Rows from block 5, named by matrix and row number. Rows with one number belong to one channel. Each number is 500 + 25 x the weight over its row's rms, rounded and kept within 0 to 999. All counts start at 0. Numbers have three digits each. After the name is the row's rms in percent of the matrix's.
# convs0: first width-9 conv, stride 2 (model.blocks.5.convs.0.weight, 112x96x9, standardized in use), inputs 48-59, a 9 kernel for each
# convs1: second width-9 conv (model.blocks.5.convs.1.weight, 112x112x9, standardized in use, transposed), outputs 52-64, a 9 kernel for each
convs0.45 097:506495519493507470473492533486478466431451429539505502477512478480504502491501495499509504499496486484501513502460471456475474476484507466519532523525516523527511511489510498541482515539568518523495505506514492480519545506486514477502463442459510504507532540507504490497437469502513502529510521534494490513489493497471486511
convs1.45 095:465503464521516504502503504521489513495476500501466492488507483488500514490513507515468505505495505538519493508548507490475497498497479472501515505526529491474478501522501459402410486491528487510504494497540520486495508506539515523497527528511525501479468456509473469472519544530481423420469500481500508499515506483498530524478482447531535543517530470
convs0.46 098:541501474500488516487503457474475498456471508520453496526511485486483502499522521491483467503490510491489490496459488484484494480492495492500506516516481495464480496525514525488503521452480529527530501529543520498519504518513492511557507487501487492498495496487486498487489499522528506519486502487489524524495510444506489482
convs1.46 091:500513514495450487499496486520534557589512502456444492463472486464504490505514496459484516511512472502471474485521521493507509483490499487485510520509474485515541526561555543546505497512488502493484466490492483499533437490521548530507509516508524513523503472446507553496538508518537495491526526542536516498501515489508476515475504504500512480488521496
convs0.47 100:496500515517536519539489478463504472485482516522491455485475509475490494503479525474442471510494447464459471523505505447498483472506505522489491487497489467489488484470530472521470479526509528508539496502508529531510512487498517524527502528504471493497489498480452443487497458486524497522498523517497512507533516559499504536
convs1.47 104:469483475521522479455506532511502524490510510471509492444447497518507515501469435509512499502493476508468463470476483480501491484457470512538522512513520457507423458487496486532497462507477497501529515497516538545538476491507483509506498531508473441514516527527502526482468485498529538529530544516472478514515507498468471473495532484491482510498480541
convs0.48 100:489521473436452496517521487531511546488495490505532512481484476456484503517509491522481468467512492481490533484477506515515462473480474490495510476517481484499504459467526512506470480507517549500518520508449485487491561490494471519510512513465494527513504520493465518522521508476487540531514530477501536546501470456488507526
convs1.48 107:522487486517463539520472538530536484519526475488506535506554466511496517498492465532458508460497506467486499517456459497452509520520510456493510518500497484547529502474480517494492524500531502539528525538476498498543474485518534500492518505512478490495512520524519538506476503517503535509527486489504463495481516509508459490530505453516492497502508498
convs0.49 101:482489462507490477488460453474472486518532544537530502483487491489510495503496474498499488475500472490472475484495499467520510525532493519513507481496500451452471484445528446504463511506486523518479495498442493522481507513523511531535557540541524528491463458476496487474499489489485498498503531522465472480468523523503488490
convs1.49 102:440523524471501487508509422508450471486463497526505505518508479470515506483472458508465468512466468457485470445489511470515520491474510471498514504494492486503500478480510465382393459504515516501501507483486476492523545508453470506544511514525467442466524509549549525501489481504459425445480506512502482493502525522515529491484542502479485481497498474
convs0.50 102:476445474470484489476521446531474496489489514468532499508529537540531526498499531528543505506525506498494502504530521469428502511512498511503511487482471467471461475471525532443480497451497515541518518470499515473493499537511518498519497515497517514500476454463487472476488510519497475487500505495525477439405479456513491515
convs1.50 106:523510531507507539527516451549480511516482523532501507474499468457465460513463524513491510462533511488512485495527523510521520525497520491480473487546545506520517527511507500430416471488502516517504519463453499514500509489515495537539536525509496513499538520522507495532504476517491465442476489522436472494494523594541467468451516459485510510504486545
convs0.51 097:555549548526490464456506497529508520508488497475479510531532535499485504479501496511495500521497525493520500495481466440444454496525512516502487500483502502513492497516491526529498508517504522518490482508479450506455518525519483518487487481479459443482462495506484456465508524508493474508503457490479482434467478512507485515
convs1.51 094:524520480505474493460506494490469421490487476494495531492470507491452475502541516555484477438458507493480494556532515485488485457500542521515471488500510525523521483507545521480470511499494516492493485500501536512548481479464484462511480479511486513536511535514509488530540542530501499478503505466538507460471443453486488478535506527483470443508507472
convs0.52 100:501508518452499480523507505496487476485522501493468433467464481499524495487494471462424465512527504479456455472457469469440481515490509514517479460438459484490486535445478472464492513529532523538517523476529493500474498497501489496552541524480530481441469517537522520504520499500489500483481474523517502504503519530527530531
convs1.52 100:474484493473498499460491489478490462499568528512537495483521485461460488516511501522483434510532443509509473463512490473504492488521561472489440508519523470470488486493500481517533502506494513475507513517541525528494520469472468500505529516540514435490485476507513529480488464503500531507481496476495521524515510520515514471477513508476535550502510467
convs0.53 102:501497518535499459506509513477483493531514475476524524483480474475484506532539471497514493463481483521536511519501500502543485496520516508494510503456481541523505472489506501504476502508469463475462483491462483499487519504468520549553475510528520512483455491516541527533501457479491511503507515533499503503485470496499456459
convs1.53 104:521527494513475531473530501494520457476456502529528510500513483520530502474452522527516517469489473483483529519541514489481502574498533492461446494542527494465499489471485479525565520500507492468514530482475517503534547562507536443461515519505490459471493558510493483492484524492476491514524506510472505500470478455466512493488502495488507524454487487
convs0.54 099:496462471470474467454453506565477470464500483506506518536530515543517493509501513473487495487499469498507508440457520507541539499532480505525536525494489476504531455491504512527536525488513473486494511503535531526482500519512484488512510474482496482508503501507509504435513508525501529477455512496494535501507502496518532514
convs1.54 096:496537491505556519535489525495482475475505526502480506464499497490519510512531536520502521500544533525512533505538514545494516494494490455504481481475465490521503509471485500535521495529506526516532526506528497492470457507515516524533496516481518519505469453491510494514535528479488473502504507531532545512509487543509483528511499480505532505459491504
convs0.55 103:496423499469470473517496520477496528489517460474482523537506502514472487497496513519487489506507500485458507476492467470508502501515501469507499482522506483467483507510497493487537504553468497511486506516487518489495511517526486563578516501514507453464464494505505471489466500469458481532496495498543539509511505505530510530
convs1.55 106:493477482474474530486492504531460492493488478454546507526491528488476496505479490480528541494494480514494490478502495521539523472480503484493512509514463505525529502526524452501474459496461480514513483474503507489533475504513496479488536531537463535515531483523480490505509483512475487474511502513535546456443489493518539575457448473513513543504466505
convs0.56 097:556522511548526536540475489511478427498477519499495487514547498509479485482500523508515512509531484490494511502532520524482493513528529455472508480485510511518476501528474517515497498494490484506490515488516493491508562518529496518498496492534492505518526482494486464481550550510526501508491472478490467490497503507516513503
convs1.56 095:524487477512461493523472465479497482487467483499471495481507502544539510484470486495519529521486456468482453469498455484493531544500484491513481487511498484476495531480509498513490526528504517502476465423474490522554523531500524491457466467475482469482459454496463486489513505508508542530506518490547479478511485508532547526535490490473504482502458450
convs0.57 099:507506469501482503486475487492506483482497511521543519491523506517485479484469469503518515507499458469460468529473517503493505502505501497481505518504482477510502482511492522491514502519518512465493540492508518526500566504508491513507518496480482491519531522491458464481525525512484493523510514574485434452455518529530527497
convs1.57 100:506471497532473542484529486507522508499545524480492509495469452525520533489461486467524541449489504549492525492512472502517540510532484517474505476506472481467516483476508506456499518498546534520490489491492463509522509536512528482522478520537503459476504485492495503515505494499454490495533534522504477499501497499465488459494502497518492506481496472
convs0.58 095:494516510456484537501508481487467458461490483490505494505524461487494513482474491551506519512505520500509496471456461429443461485515512501518517541533489490489476499475468489500525497530493474529470436489508499546512478512517482489485473492487536504510497507530544528506500530523481501483474534495490483466460535516534525528
convs1.58 095:496467480448459475523507487460511525499498473495489513489480504488500515493510480476497506504467475523490497452440500499505488507511508500472496528535539524513501493524472449474483468472452510514485476477478514506474527486472469446483490505500524497494493473512530518519499494478502499492493490491545487502495481515506483487502524511482455462479497482
convs0.59 099:502467501527510533548510499504506534538531500533492486492471470448468471461479483495500493517515522499533504514491500494507454510509492469479482471479450469472476495523501513524502527500518515515509498499506505529531512493527537519539523514555469436435441462502534527489525526509502499481521485468478483501498498518531510547
convs1.59 095:529541529518537556550537504532487521513512534521533545481498518468451467493502513484499480459452453523517473488496532525520524490501546483511504501520480474510489517512530495430456485519510522495473495499515515510497474484466481472493488531522469509529520483450481473447510504513501469456505482514473503528515515489512512523500505512490496533550519508
convs0.60 103:501471458487488501512527508475475498492504477499500534513475503476509543519507536486469500496469540510495496464490465499495512483518548498506489496483480519500480458520505511506507498474510477399409423501495474500514485469488474548533486539521496493497474487487485486462436483547512531477492450448478463508512503504513523495
convs1.60 105:503512508468461499512540510482538496545481487457480535465482480489488507526553563538505507471471496528542436473518504525511501488466517509485487500527523517535529481485495489474487463504521479475503494508478472451495497525510520482454496514512493496488490491488518553503508523511515522510510504553539505505550506481506500545500492497508533504498540493
convs0.61 101:521454465459476474495512500514494497470494520465453476538494489469479490482515505529507455486491494487487530463507503504508492483523489490484487531528493500508507437469444490518528532491524517507470467489497498546475522462476498484479489497420533494497497486465494462505505472513455508478474511489473497492502486495486533516
convs1.61 103:486473449484468488513521484521502511480501507507496457485465479538487497501506532473497493499510509523499524471504503460473502493493495525505515505508487449504489478488549535505495470514518476504515541494493498459478512434463455464476542531540513519495520490496499506529457509535491497485515493489562525489487482508460509488463480469475496449504527512
convs0.62 102:498472441441456490517513516534533495506487498497545481473496506512497477489492492497494517516525490506479451495499507544497552517541514492483475490518531543503496482425484468521499509501464503477532497463476484464544484513525559530546500492547531484482478513519564530516517479452456506500480518543499524490491495494485533523
convs1.62 104:492521544564471504506510496509525510512513478467474516511536467488521516502468522521502482520510483477544495463507471490491505487559515521499489464512484480491529507501502503487531522471497501507510537503454473480489488529525562550482464503524510501520504494525507450438470493488505507500517479509456475506514462492491482517492533501512471518517482496
convs0.63 098:507500475500469476486461473502482460500498529550491488466487520494494493466504494515508528521555521496491500447460455508521512506535515514496498494474469488492490485515517530516448520549510539479484447475440494498513508546535514542547513510483490464483526518528496481454476513540513531526500524523450457455426473468463510520
convs1.63 096:498486538516482529522509536495518525503529518478478492497492493483533526516521547510500467480509529528510501476512489502485512486470444477463507462461503476519493510527505478508482473470499530526501495524535506482511547538547543500500453491480501520508525490514523461484517498483490501519483483499486505474512517504555557526522521482499536513513516483
convs0.64 098:525512515546511502531523524550501494522507502531493532479505471505479459466485471454484498489503498491513531506498474489457463544463469504499492494499518538532521473502522493483477470451485507521491559527495502527535497501480496470478447492515501523531515474490465468483555520460515516533502507514486496499480512509494477470
convs1.64 097:505510479512479525495513521503533528496475502490455489502498526513533472518501510500454501495459437498504495503492460515474473516481529449513486455512484507467484532487481503495521530477513509474491500512510503512460520494500506510485497495526499515473454454481488505472515504513500471482473474470546511514516477483506491498474476505544495500480518548
convs0.65 102:513487468503487475508511500481533534521494501501509495516513506483478518538543512546540528490464489454515491536535493446418422448441468458510477489503537508475501544498499490461506505515519486476454485515500557507500489501497518521517520509493510491453465491521485493492459482475471472505510525520497525505481485498494502512
convs1.65 104:517483482487470515493495490515501521515475453503505496503494511520532515530531505518499509529548486485494521482529491479460461447520473505489508470478511511476487488505495522489500476498516502486497500512482505524488506505556530510485462497522491532492498463479502501521512510508512486485491446505545495462481492485512476490492502476556541527501474530
convs0.66 103:489519492534479485510508498464470453501509551524499472492503497484501509486494486470474480446462470492462486522542503453463510516518519522504494511541549517515487516504514491492493493476511453498500530481497484511439519504492515532516515534510449523512545510487485496497519509498497476471467485487529530496483509511510500468
convs1.66 104:541504473519504458506513509504470479458445456495515495565529537516532484528488468519501481509500550551497529495440492530518492492486461463428479516468476483498479528528521486475475509485483524503470482516473460486489459513496463513521536507513533543496515494471518473462495502514491465477521509489535474492485485494477504480461503517504482511506519475
convs0.67 104:509549491494490485484497522496511493435488531490532510532506526497524512497486492462454510498506502487476477511554504391418447482493528522519505554535491510485463465513454450474463517507485442474510473446517485485500513532522479484536506499476506512524534520487460478511499463507469508534511493447541490497519481470508529487
convs1.67 107:517463454516499501506513468501474475460512496512483501511511531520515461498491489498507524494518452502508508502503497474515527499528537523525493528484510498503525482493462480488512501509505514515500454481509497494491489492478500528490528524492424503540535528503479496486482528483473499494496493529524484509470503468517515521467507473509503476472485491
convs0.68 101:494491527524531558526494493472476486488471547522488492519491479499468482482478526496469475527513508496488475435458496498475476503485485524510500494510514506490495479542502511465418480496502462430485483476492521522497477505491519512541514553517474491473494511519509437457500472485515506500510487512489512521545533497431438482
convs1.68 098:490539482466522496466496535526484471487495480486514558514514523510480470478478477519557521507458478505504502528537520475451447456491508486510486486483495497506491504479476501523518507473517492471460401438496533543517549513561520489502488520494555542482487457478501499466495495516519525529510513518535524472522522525509507538486508500484538537495508521
convs0.69 100:490481460473480500490482498502501477500479524507523480497495487531530522480506511474472481488516526490491508510506536565531466457517506531505502519483505513485507559525480422441449505522536498544495438443496496519534520476525545538463478516490555503454466513522524526501505492481499489466502514513470478519460455493462499488
convs1.69 103:526504511531519484513500475500506500471478485541471493487517487523530529495508480474486505525470477461487470503493502509544545501480480533519493509504506492527498533525525526517479506525495478481486468448455467519510519528497526543465470484486501529525506503511505499471503500443458466466513537492526519517502482489477479496522499484471487508524509469
convs0.70 101:501528504527513518485487501511500479441486492479514476522528493513511465476483433505541538504484468475435465492502464438535522517491483519487493517502480498517529498470504489507493530453460536512531477453478487483495472519514513507478477526526535531487488505534572545521490521524532544505497530525538490498530505500539511509
convs1.70 098:529515481492496452467510470485534521535489494492467458475474488466478466456505510482477503494526485511506480472471508511519530509500501499492507485494472452441485506543508477455489473508493520514495475495492499493464509505508490481489468495523498494502485507502483491502518494431503499523478456466487476477515508484461517485524546510463464457489509469
convs0.71 099:536488500481509515530526520505491469504486455440436496535551516482447443434453471498532485515526515493495484508514461464470450503476496522532516519528514513520550508494502470470491541513487513531514487498497502522515488492456488501510518551469472487502506481492522527548465511492514515504528499532514505511506510545489482476
convs1.71 096:513520458501469469493495516499520481517503457444477467458490508482484476486508533526492459465519518498498479489470494509500527505420515497516517496506487484503533500473478513516482508499475475484491516513504520509500466464457453443473512506498520530535530478450514520522523502513528500494475455482497513496522469468453489484548486496484497516518502528
convs0.72 099:510481497464494504509511528473478482475462498505483526468478475466492488475488488471451440441462464471473447537532493479476463513507498491476470488479505533530545533491493442499512541512498524535511517506484470528515497476483550558561521555533490491500509522479473509518488488487513510522521499540530506543545523498487515521
convs1.72 090:453483454427445432469455485477475496475509504502485469469469465492491504485482484463513493499534529518505489446498511491474507490484484528502484442491498501475445487453466483486503528521486519508518533504478501509503536548520505457469484470495530505462465491493485490515452456487510493511533508524505512528517517526504519511472509447460526544531524516
convs0.73 103:457501485498486514514515501460474488515521496535443450496473496482472464475473478476485477465462496502509489484491526537503518443419469470473478472512506472492505525558551485497499554507495474520511456474456530522527483461503484508530490496478533491489500490499490515501463510469488517527532480482490481497509487503505507507
convs1.73 108:530524487511471504480464489504496461497476491508481489497480517480499515494523512491492529464518525529466489472496470475483480518512494495454504504481477502487493480505437450492475478486483489535517489479492494514493491517495532522509455479500487506517466507500515446515524488486471501526527535487482504507503506491483500517524549522495457518551487475
convs0.74 099:501527475481473472519490490489519498515492520508457478461470495448486483481495476466480487481503511502498508478509513484504531484497528497517515513545522486505520525463528477521477505456491475584487493502477498496500480484510509511502507470494506500495508464496503539494492520508457466454479489470492479512457482480503493498
convs1.74 101:490505445438457461528537487513497524490520547498460477488487455437475440478469485519461468507512532512486504511502511504470500509495533522463476475465468527525527513506441377437510525534533521510495501466462451452475508533490488527531542544544493449477513529523550514512465469462410460499516510463461485507500512526497467505462496490524511508503506508
convs0.75 097:509459482462491507503533552524497535529520474472477501476471491510532511523478471478463499514518548529525518526536534504487503503483535512536487525497500498508520520482508450473457504460469448491472534516495531492512502503537530523527508479486520505522511518516494475451515482468489500502520523516505491523522513491491499506
convs1.75 095:455500455489529522488482508479494499476475480477479478461496519525523539500506491459497486504512498516496463491507496525470467487538472484485416405509534543511528489492491502497531505475526509493486525529487446481487450486450485471487505490508550525460447480511480476495508519523540526463485478484467512468481474470501501477525505497481469482519512489
convs0.76 098:534498506483482507486512514483485519481521533517491487523520461471485492450497497511508504495516528505479467511444516517514467500508470507522525550526498494504498445483533505507505481484524514508451534490505471503484511490510495478496504513465499480430436495536516526501544557528525482463493501531517524509515520532506498496
convs1.76 100:502520476517445512511487558511557515480514518498487493538493498504494546520521486443490483517500496502485486522457480499501509475529516506469495510513505469528476517542562480473481503508526495499479477485490521503481474483505503463476466486501475502525483451461481502506481541500487446473508474514496518528522473497434466516535535537497484479513523499
convs0.77 099:504509535485503450467480493481467514510489454468478470492463485478490498509539542476470471489488475449484521515509506501530492501476462491496489451475501510528546525475496495491477484498454495535514542479467472458480531497537504511474538492511536511507434452482481533527528508512503471485494502497507519505500532540487490491
convs1.77 100:530495519418507511507497499514489486481502459524532500526482511487519521507467439517525447512479497491495549531541519482482518498502515463489505490514516504535488502519493486453428493516509440497515490482508525531534503469555466472486515515489502471451518497512487514507512473487472421426471482499503493454452506493482532525503517520460481506464489528
convs0.78 097:470493490525471498524488484507530512510505493474495473465464490555555481493493535492456502516541538501468508448497529528528499519496499446456499527509503515509480491509520461489482523525516544515527499489488479473521501537505513515565521520534533450452495525519520485501440435512534498451520532518554484499503455467489477515
convs1.78 101:490496504499528472517494544537505496479487476509510490527532506486501542548479482485484503510509458452511474471497528519498467481502517525510548532484486508508536495551493491498527541507528532492490505494535486486535484483510499531496507524519476477540490523495479541503492496520520543511513513517458437510450487505460493530482510508444422488455504509
convs0.79 097:475503518504476479490508500522489486482492504499506437500494508519520509502512493453477497501525503486501491550492514506467508473527488490529492538484482487502520509533505484482482527483478515491489478485531519528534524462500466521530544520501439443462468454458465443461539539515462480540557537537520527479494528482476516531
convs1.79 096:498483480547520526533529539479513469465523492533513529499484450483476486491488504514475503522509514492475532450462522508546520522490471507503474490488485504512478498505516510478486527530511514522488526492498535513505492455480470501512493461472485497518484494468505496513488477484502475512537480499530493482486449479508481482465514471507490471488437471
convs0.80 101:539505470500528559542510512510507540503541525468488525507514494495499504467491489506530510510508485534528515537492500490463432463480500488480525507526493479491482520501554509534504546522514472480497474503482525540515466493483525556520533474490469469448446478495494490502504483460400470455481491485506503502490466455478485476
convs1.80 099:527548496530537505491514512482485482472491492496504521500477492497494497504482523502532486450452450481470492482505507472524501488525537502500499494508488527491487495519523512474508510481550525543501549573561543506508497489495502475470495467503483481471494510493506477468489549525509448437511547501514485517504523517509479498485507526501476503546528530
convs0.81 104:528501493487506488479493479472450500482530479492506489500505511475506498479516493509469465441473504510474498523510468500475483490503468499468497508526520494489475469497541586499479489507508531545553520467500479541489529521495526520474528493493488521530460457465491521511524522461505499490447482482458487519525526523488466485
convs1.81 106:483465501464506492511565518518501525522480476521492524481526513538538508489561511508466499539510495509525437462493452462521477512499540431490498499500489462484500461505503513518515498507524517493496458460484492513489467500496479523526532510484482527521438500472499444497514499495496519454502517478517505506465479471510522501466528483508495533491479534
convs0.82 101:487495488461490497478491453505503468435423452466427475484488469504510500513536506511514519548509498458481465519506544497443488479497516486485487488519527495471469471506508528541530512524498534513517525510510486519486464526532531537541533527520465444466496470492516513473459491498473502502501499500525475435455495494485460515
convs1.82 098:473513498491480512546464458529480501470469481497497497505498485438466450500537525494464461515479459497497510452492510527522479503461459538504522523514488496506526483509515542508459499521514519497520514477512509514483520488512487503503489492499480489504497439442457493472470481481493478461480499485472507487498484468471476497478504521545473477499497496
convs0.83 102:537528485470481471473511514513505508515525522517490502488466491521534572536559529467459453482467475470488502492484511531506498514441449512472509508491488502495504493442457459478477506516473468456432487520513528490496459439500456545512527505461495494534524502500507500480455494471516555527544490488516517516513476462461460490
convs1.83 094:511526520518491505481515522525519508476493487477505532489524522502488523540527457510552494477488502525519478528538522480488507489452483502532522488450519510536494522514494456488431427502511492488444384447491470474500510503505548498519489510496513489483465469497491515524529507495488491437422455481521539511523536512518498533487501489470473451455436459
convs0.84 104:512483485493517506464458457481497502477484508540500491516470494497518508483470468493465476468488420455487484532533512528536515451459472484482463503485503503458456482481540555497500520518525530519534508462507523494513512534482469469490507531514514517513531534519489473468499501511550508489489463455487506485484505493494459492
convs1.84 105:447489491475471476463506450489489509504498499462518517476512513462422495492491502479500512537512517497503509515517480502474502496455505505531525516543519472469501501526500507490495488477505469498493441515553494502481495506500494517486500501492521453508486503513522529471486504448490480529503501505475506491509496451483521534493506523483480507471461485
convs0.85 100:482447502502478493509503510508440507510502489491507505471465478515477490478480494499500480487501507503473450508525514491480510506513489499527528499519519518515502519557529500513527522505546480462449504442516481517507514513530541534565549560501516503514515517525494494495489498488499531509494487514507520477483463458490446501
convs1.85 102:504513476474537471480467513493502497526503478499496484496516523517508544516479471491482482474526484477553525495494497501458529466544507484520501501484536509473506491473503521485510504467509515474489507549529464518501486526566537543485481506509538514510513513520490536523522524524485513501525484529462523520528509486474529523504486451513530507473502453
convs0.86 100:477498484503492496474451456486444458509498503493507480509505530477482489492525503489461499505496494499510500492435487499503500558528496485480518494505484516528549511480508510479502489525515544529531542515529501485496483469477518488491468478496505505520513525521512511488503488529555516485507496509515502464486491529510500479
convs1.86 102:521480510509539500480512543535527512491451515514544478543540521504504530497504473486502480507535529510496530489465512538471468512496504504503509497527516572513505484504495501554526511522495524535460516508502509503515495490467508479498468513499516498480475504547511459494485473463531532529515530520479481445504467458472505466472496449447501509509506553
convs0.87 104:501466463503522472495460509464475498489473477513519528480503495510476509510506516489523521558509515513499505492474498541549516485468469487498483467482520496476469501456518475481537501500516479489486539532486525494463520531487517497505517504497490506511487480496504513511515493501505512497512490503491498518501442491489485522
convs1.87 105:500472487510491515530481461554495491501507528461531488506470522503491505497492469500519493489563464451471478452447482522543559513521491505517510517470464547542525518551512448504429502526507524500474452460468520529514547515481463475497480534503461517474475485517531532496487539494485491452509510477518465482483489483469485424548560499472488529503560515
convs0.88 099:498507505502511457492464475534512503500517511501477504517505507509524484507495499536526515518514496501481503473458479535501508458477488463486478481485489513512509514470474459477463510515503494491513491482482502501519527531508532508490474466478502502492507501525526510510508448438435461466465478490496542546518506503494475479
convs1.88 099:513539536526471499507488553490492470473473460477535536498490496518496530512537496491529502500482497521496496511485492521475495471489491461506551485468475458531551527508488434423465465514513519524480453434434467495489513514490502424462453503506520519513471474498492491520492555520483485469468448482486503501477509494518541558501481527502478430468473507
convs0.89 098:520517493487492498477505500510495462500510501502519497487450464498507492487461511524496514464505498487486522486532529461441463495489502530527519518505539537519489497494550483542487558477517543540491536485457489514521528518532527510495482526480509510507506488490500521534482477449488492502490473489466478476466472491483500499
convs1.89 096:513524526491505482497515487507536522523525517501483509434474503473487475484473490532481457460473493493469480484434479471464458464463526518520500478508520494500516541476450490515501481493485516509495498506489499513515493502485489537525536545527478464478494516512504503508492522501514531529518502482467504504521505506494499466496479504526520519498471501
convs0.90 100:505501486503486511491503505516510554525516502473491489509476496485514509490488482535526551478513515546559564487490504508522533541520499479466485464492481495484519497445440482506483544536509518486480506510545487589473452439475506497514542541495472486507539530542511523521515523512471471494512481520511504509482498488503494536
convs1.90 097:530523523506506483532499476543499496533530524529531487506490502531477490519516512517515503462501535485544527495546526501513513532494530500495509481511493498519490514520501538491468494488514477457471492532517505478473481466507505513526530483511540566512485476488506475456501489527500463457479509492517540497504493511472484479528500497513471488526543552
convs0.91 098:488484483485487514540497524488484458507478443478470522500491481496523533531537517464480491488468501511538509485516493449450447478495510482473428434504563540516503487510504503475477492449533470520512530484470523543490541504479450489459443500508526513504488474470470485493539540526472485457474472488486481468504555536515496475
convs1.91 099:517531486477451471501565521477496490492470465498493509530476470489511529504507474515506548526494527511508448499545532480443490520517534488486533509524528528540513509504536526505475517532516517534511499500474510529485487490473493491468512479475483489492476495524515501518538513482504485490543523509505506483486495508508477524421511492508460499550519495
convs0.92 099:496505480496487500502545534507524507502464507509473467498523499491432457427445467503500497532511511509498495516504539498491468489496527513516491491524522522523504481499530517543489509502516470499504476482507499519510534485491503505529541520510487499487473478482482502515500512519513528503484537507503527457463468456457456490
convs1.92 098:503509500452478525520515507494507521543525500473480487480481447480447456505503504468430479485473521506513481505530549532507458451499510526511484468488486469529509516510534513484451504492498483467468481508509514480491454457453452493503488513481487531533523474477521514508532534527506467481475515539490512522511452470492490502475511508516482473477516484
convs0.93 104:453469482521486452507537507480517555551522499497478462451464467494489491506518508504499515463494496502546507490515477482453510491493546501486482456487473482512519506520527501486504496509524501480495527501506492503533476509540523481519515500484465480493489497499507514491492514514507492484522505509514493484482512480491514501
convs1.93 101:498511517519521533496550514493487503523527515540538516533527500485510488461459468517486476527513491472496516492475483462476526597515509524494513500492486511484476546505454494509524503456498477477517479506534503509507534508530470513498519526484571571440504551517516536463512504472483486507499513483501525489499532534475500524518492483452462487490507514
convs0.94 099:508514505457457504477518509489508479496457473482472456499468515499507482510514488489465463476464454458498515470505528464495465476517497535486504488482527520498483539539515544452507469460469475485486517511507516505521526491483507485484511527481528528508498500517512492426492537517542474492535515480468473466475495530550518545
convs1.94 104:454475469435519499478493458509504495475504486506541489508535534471486482473477496538541496436507487489499496545532540465465497468507509499494488502541532538535513526493479478458517473485481510520461419440481470470517468490500494506518494503490536550537516539522521480539495513504484494532518522485494492489505504542506501501499493484468477490497524534
convs0.95 099:455464511479485452486470451520513533490487528525557526512501526496490495516538539482466489462505463458481463488512484515503500475441476494489463481492506484498455511489545514490512480529514496516491529477487484509532521502531527505514549522505474471477468500496506518487500481514558521504488500490497501516518503518513538478
convs1.95 090:524501490486511488478484434488480455471490497529517556498510514490500514513526497485460508484526529524521526497505455485497503464472467500428451520548493497535522495474488495520498520482486501507520518479487480490503529508526460488514479439443489488493498490491508519521519478480495523534514518524508506496500522514524546572478479477492509490466484501
convs0.96 101:520495501504505537491519499491502484504510490496498505525529497430393440478457477497501521488495474503491507488446499433441479533492484510521530516527510482499474450501543505496475505485512544525507502526489509488487529561568547544530518476521556508499468507531522532518502483519536518509482493496503485497478456457479514515
convs1.96 098:526541518512512531515528521472466481505510491473498479466487520512546481472525508493488426434452472482518477484508480485469486491486544481468456508539537490476480437510495491463468500511486479485503496523528543538492502458491487466485497532525515516531522502499481465458509526524504500478483480519500521507511500497538553529517487513526515510502498494
convs0.97 100:470480474494497462473479460460495530485490510496472435505477487499469489493526512502479502503496499477489516488554452470524491505526509520497508495518489481513530510454537482497482524529529504495538511520480462498493501481469530557564479534504519543524493472482484514510515502506533513493516533510497479484506464510513520514
convs1.97 102:501533459493487464492518494477502465483493495529480512476476492518470490457539498505459433490516551536524527514472514543488545506460464548494509498518485493488482525530489520515506480504530499521532532501484510510501486490480492489508508480472485470456475545495494512515518495492534520498476501486461477528501510500494450469492536468511529515477473478
convs0.98 095:510488502512497478497470460516487471535493510512512512485469461494502484510476474505521528523541535514488476459485530507542479494499526482491515516469507486484497523486459497475500480542504535547510514505494525508514500478516496521543537495552555528509532522514492504505476497491504540541550499520496491478490488495488496498
convs1.98 097:546521539503499501514475507528508502491486525474499541472480439479472515496512478478515538488458464484503485549505505454502479515480499499490488486479499498516517479498489498512494517488506512477503475504503484479482480489509524503499528525483477483484522529506502490504473488505516532569522517519484531504460446463493535536492502473524513517507506493
convs0.99 098:449459470501531504503504516456495489528503505511466491467482485459459473480450470484523541535526466478474464487505490522486476465415467515498460482503535527549543535519533534560541464534523519498519493502465470506489504506509524487486499547482490466456482519551541524490512519551553525524542524482503512522527460454422461483
convs1.99 097:472463478446503507502496452540485508483506502494470482461486508503501513500517493474508496516551496498531469454490475526480483501514503512482493493513499486512489510533504500475472478512522503470497537559535517527541517493512512463495499498490501483490494486434430447484500501527501494471484500533494495523508504469454479469490500486501498523536512517
convs0.100 101:544507461503482505506536516541546487505503484514521495456476488495504470492474494479490510519512517524487490502464470475493503480508495504474495502522513473484472518442466503546519536499565458469488466528522482526490471541548512536479486509496515484509512516488499477449493476501459520511509552550522502495509489488486503537
convs1.100 103:500497511491468523469503500526501510520501521494511520467481496515523509475481509487477496486523515551535523467458488500498513511477512506514482465472483497487487514522535470478546558473486512475490534550514489496509508534517510502497511482493483505509514450504512486468496549515489499528554503500484510516505473521536525560471537539501498502500511503
convs0.101 099:506505494487469480511504517508527539509485451547461510461462448480505519513497495493505507519495512462508509501520507502511477518493504517514499509516500472488448511529470452504475513522543509507489473486470504529519506489475512536550510527489478455470500495479483507520504533531538534486492490520494508532527502515519528525
convs1.101 095:509524511488503461476497476483501506458444444443461501499505472503499522480504521461475514506515489460498487480499508471519518516535536497504504483468497491474500472486489473514547508462488520495495486478516513516491490491501490492488480485482529478485460440511499525517460516515454495491526529540472490504476464475429461488503480471459516538520526496
convs0.102 099:510517484424470467524498466522537493499467469541523470507497484495488484489491514492519503501507490463477472505503515510494471496506480464472494503492509502516530488482482557523552489523478536515495525521507500540498544536529548489518535503513485499534520519523510521533529553507541531542530506513531515512506528517530502487
convs1.102 099:516520514514487507510535457535500515505494496526512510498495477506513502504530556516498482538502506456434497518478446459499512515515548455484510507545518502521518484512492504525512491495502507488456469504485495500467470479490495517520516520511462464500458482506492476502523519519521495516491512467553514499509492486490506484491536515508473509517519544
convs0.103 099:488480496479482504502523505506478507488522469486531472470440463471510520509517506456420467458482476505505506518527528481494448474466474493499476482503557528490527489469461491525485499461507507511484467566514504559512497504467485472479503543495491461467487524521523518495456462463526571490478492511475473490516513522543498492
convs1.103 105:486511496459512474523510487516465513468478513516443477475522504477526525517502496515503516456453516527488498508462459464481505529491484566503537503549504497533525486507478442462492515505483514486472490484463472508518525528458442510514481481515456476522478464489524490494503489500468465496501510518535520512428462491521538534470535533524482494528531504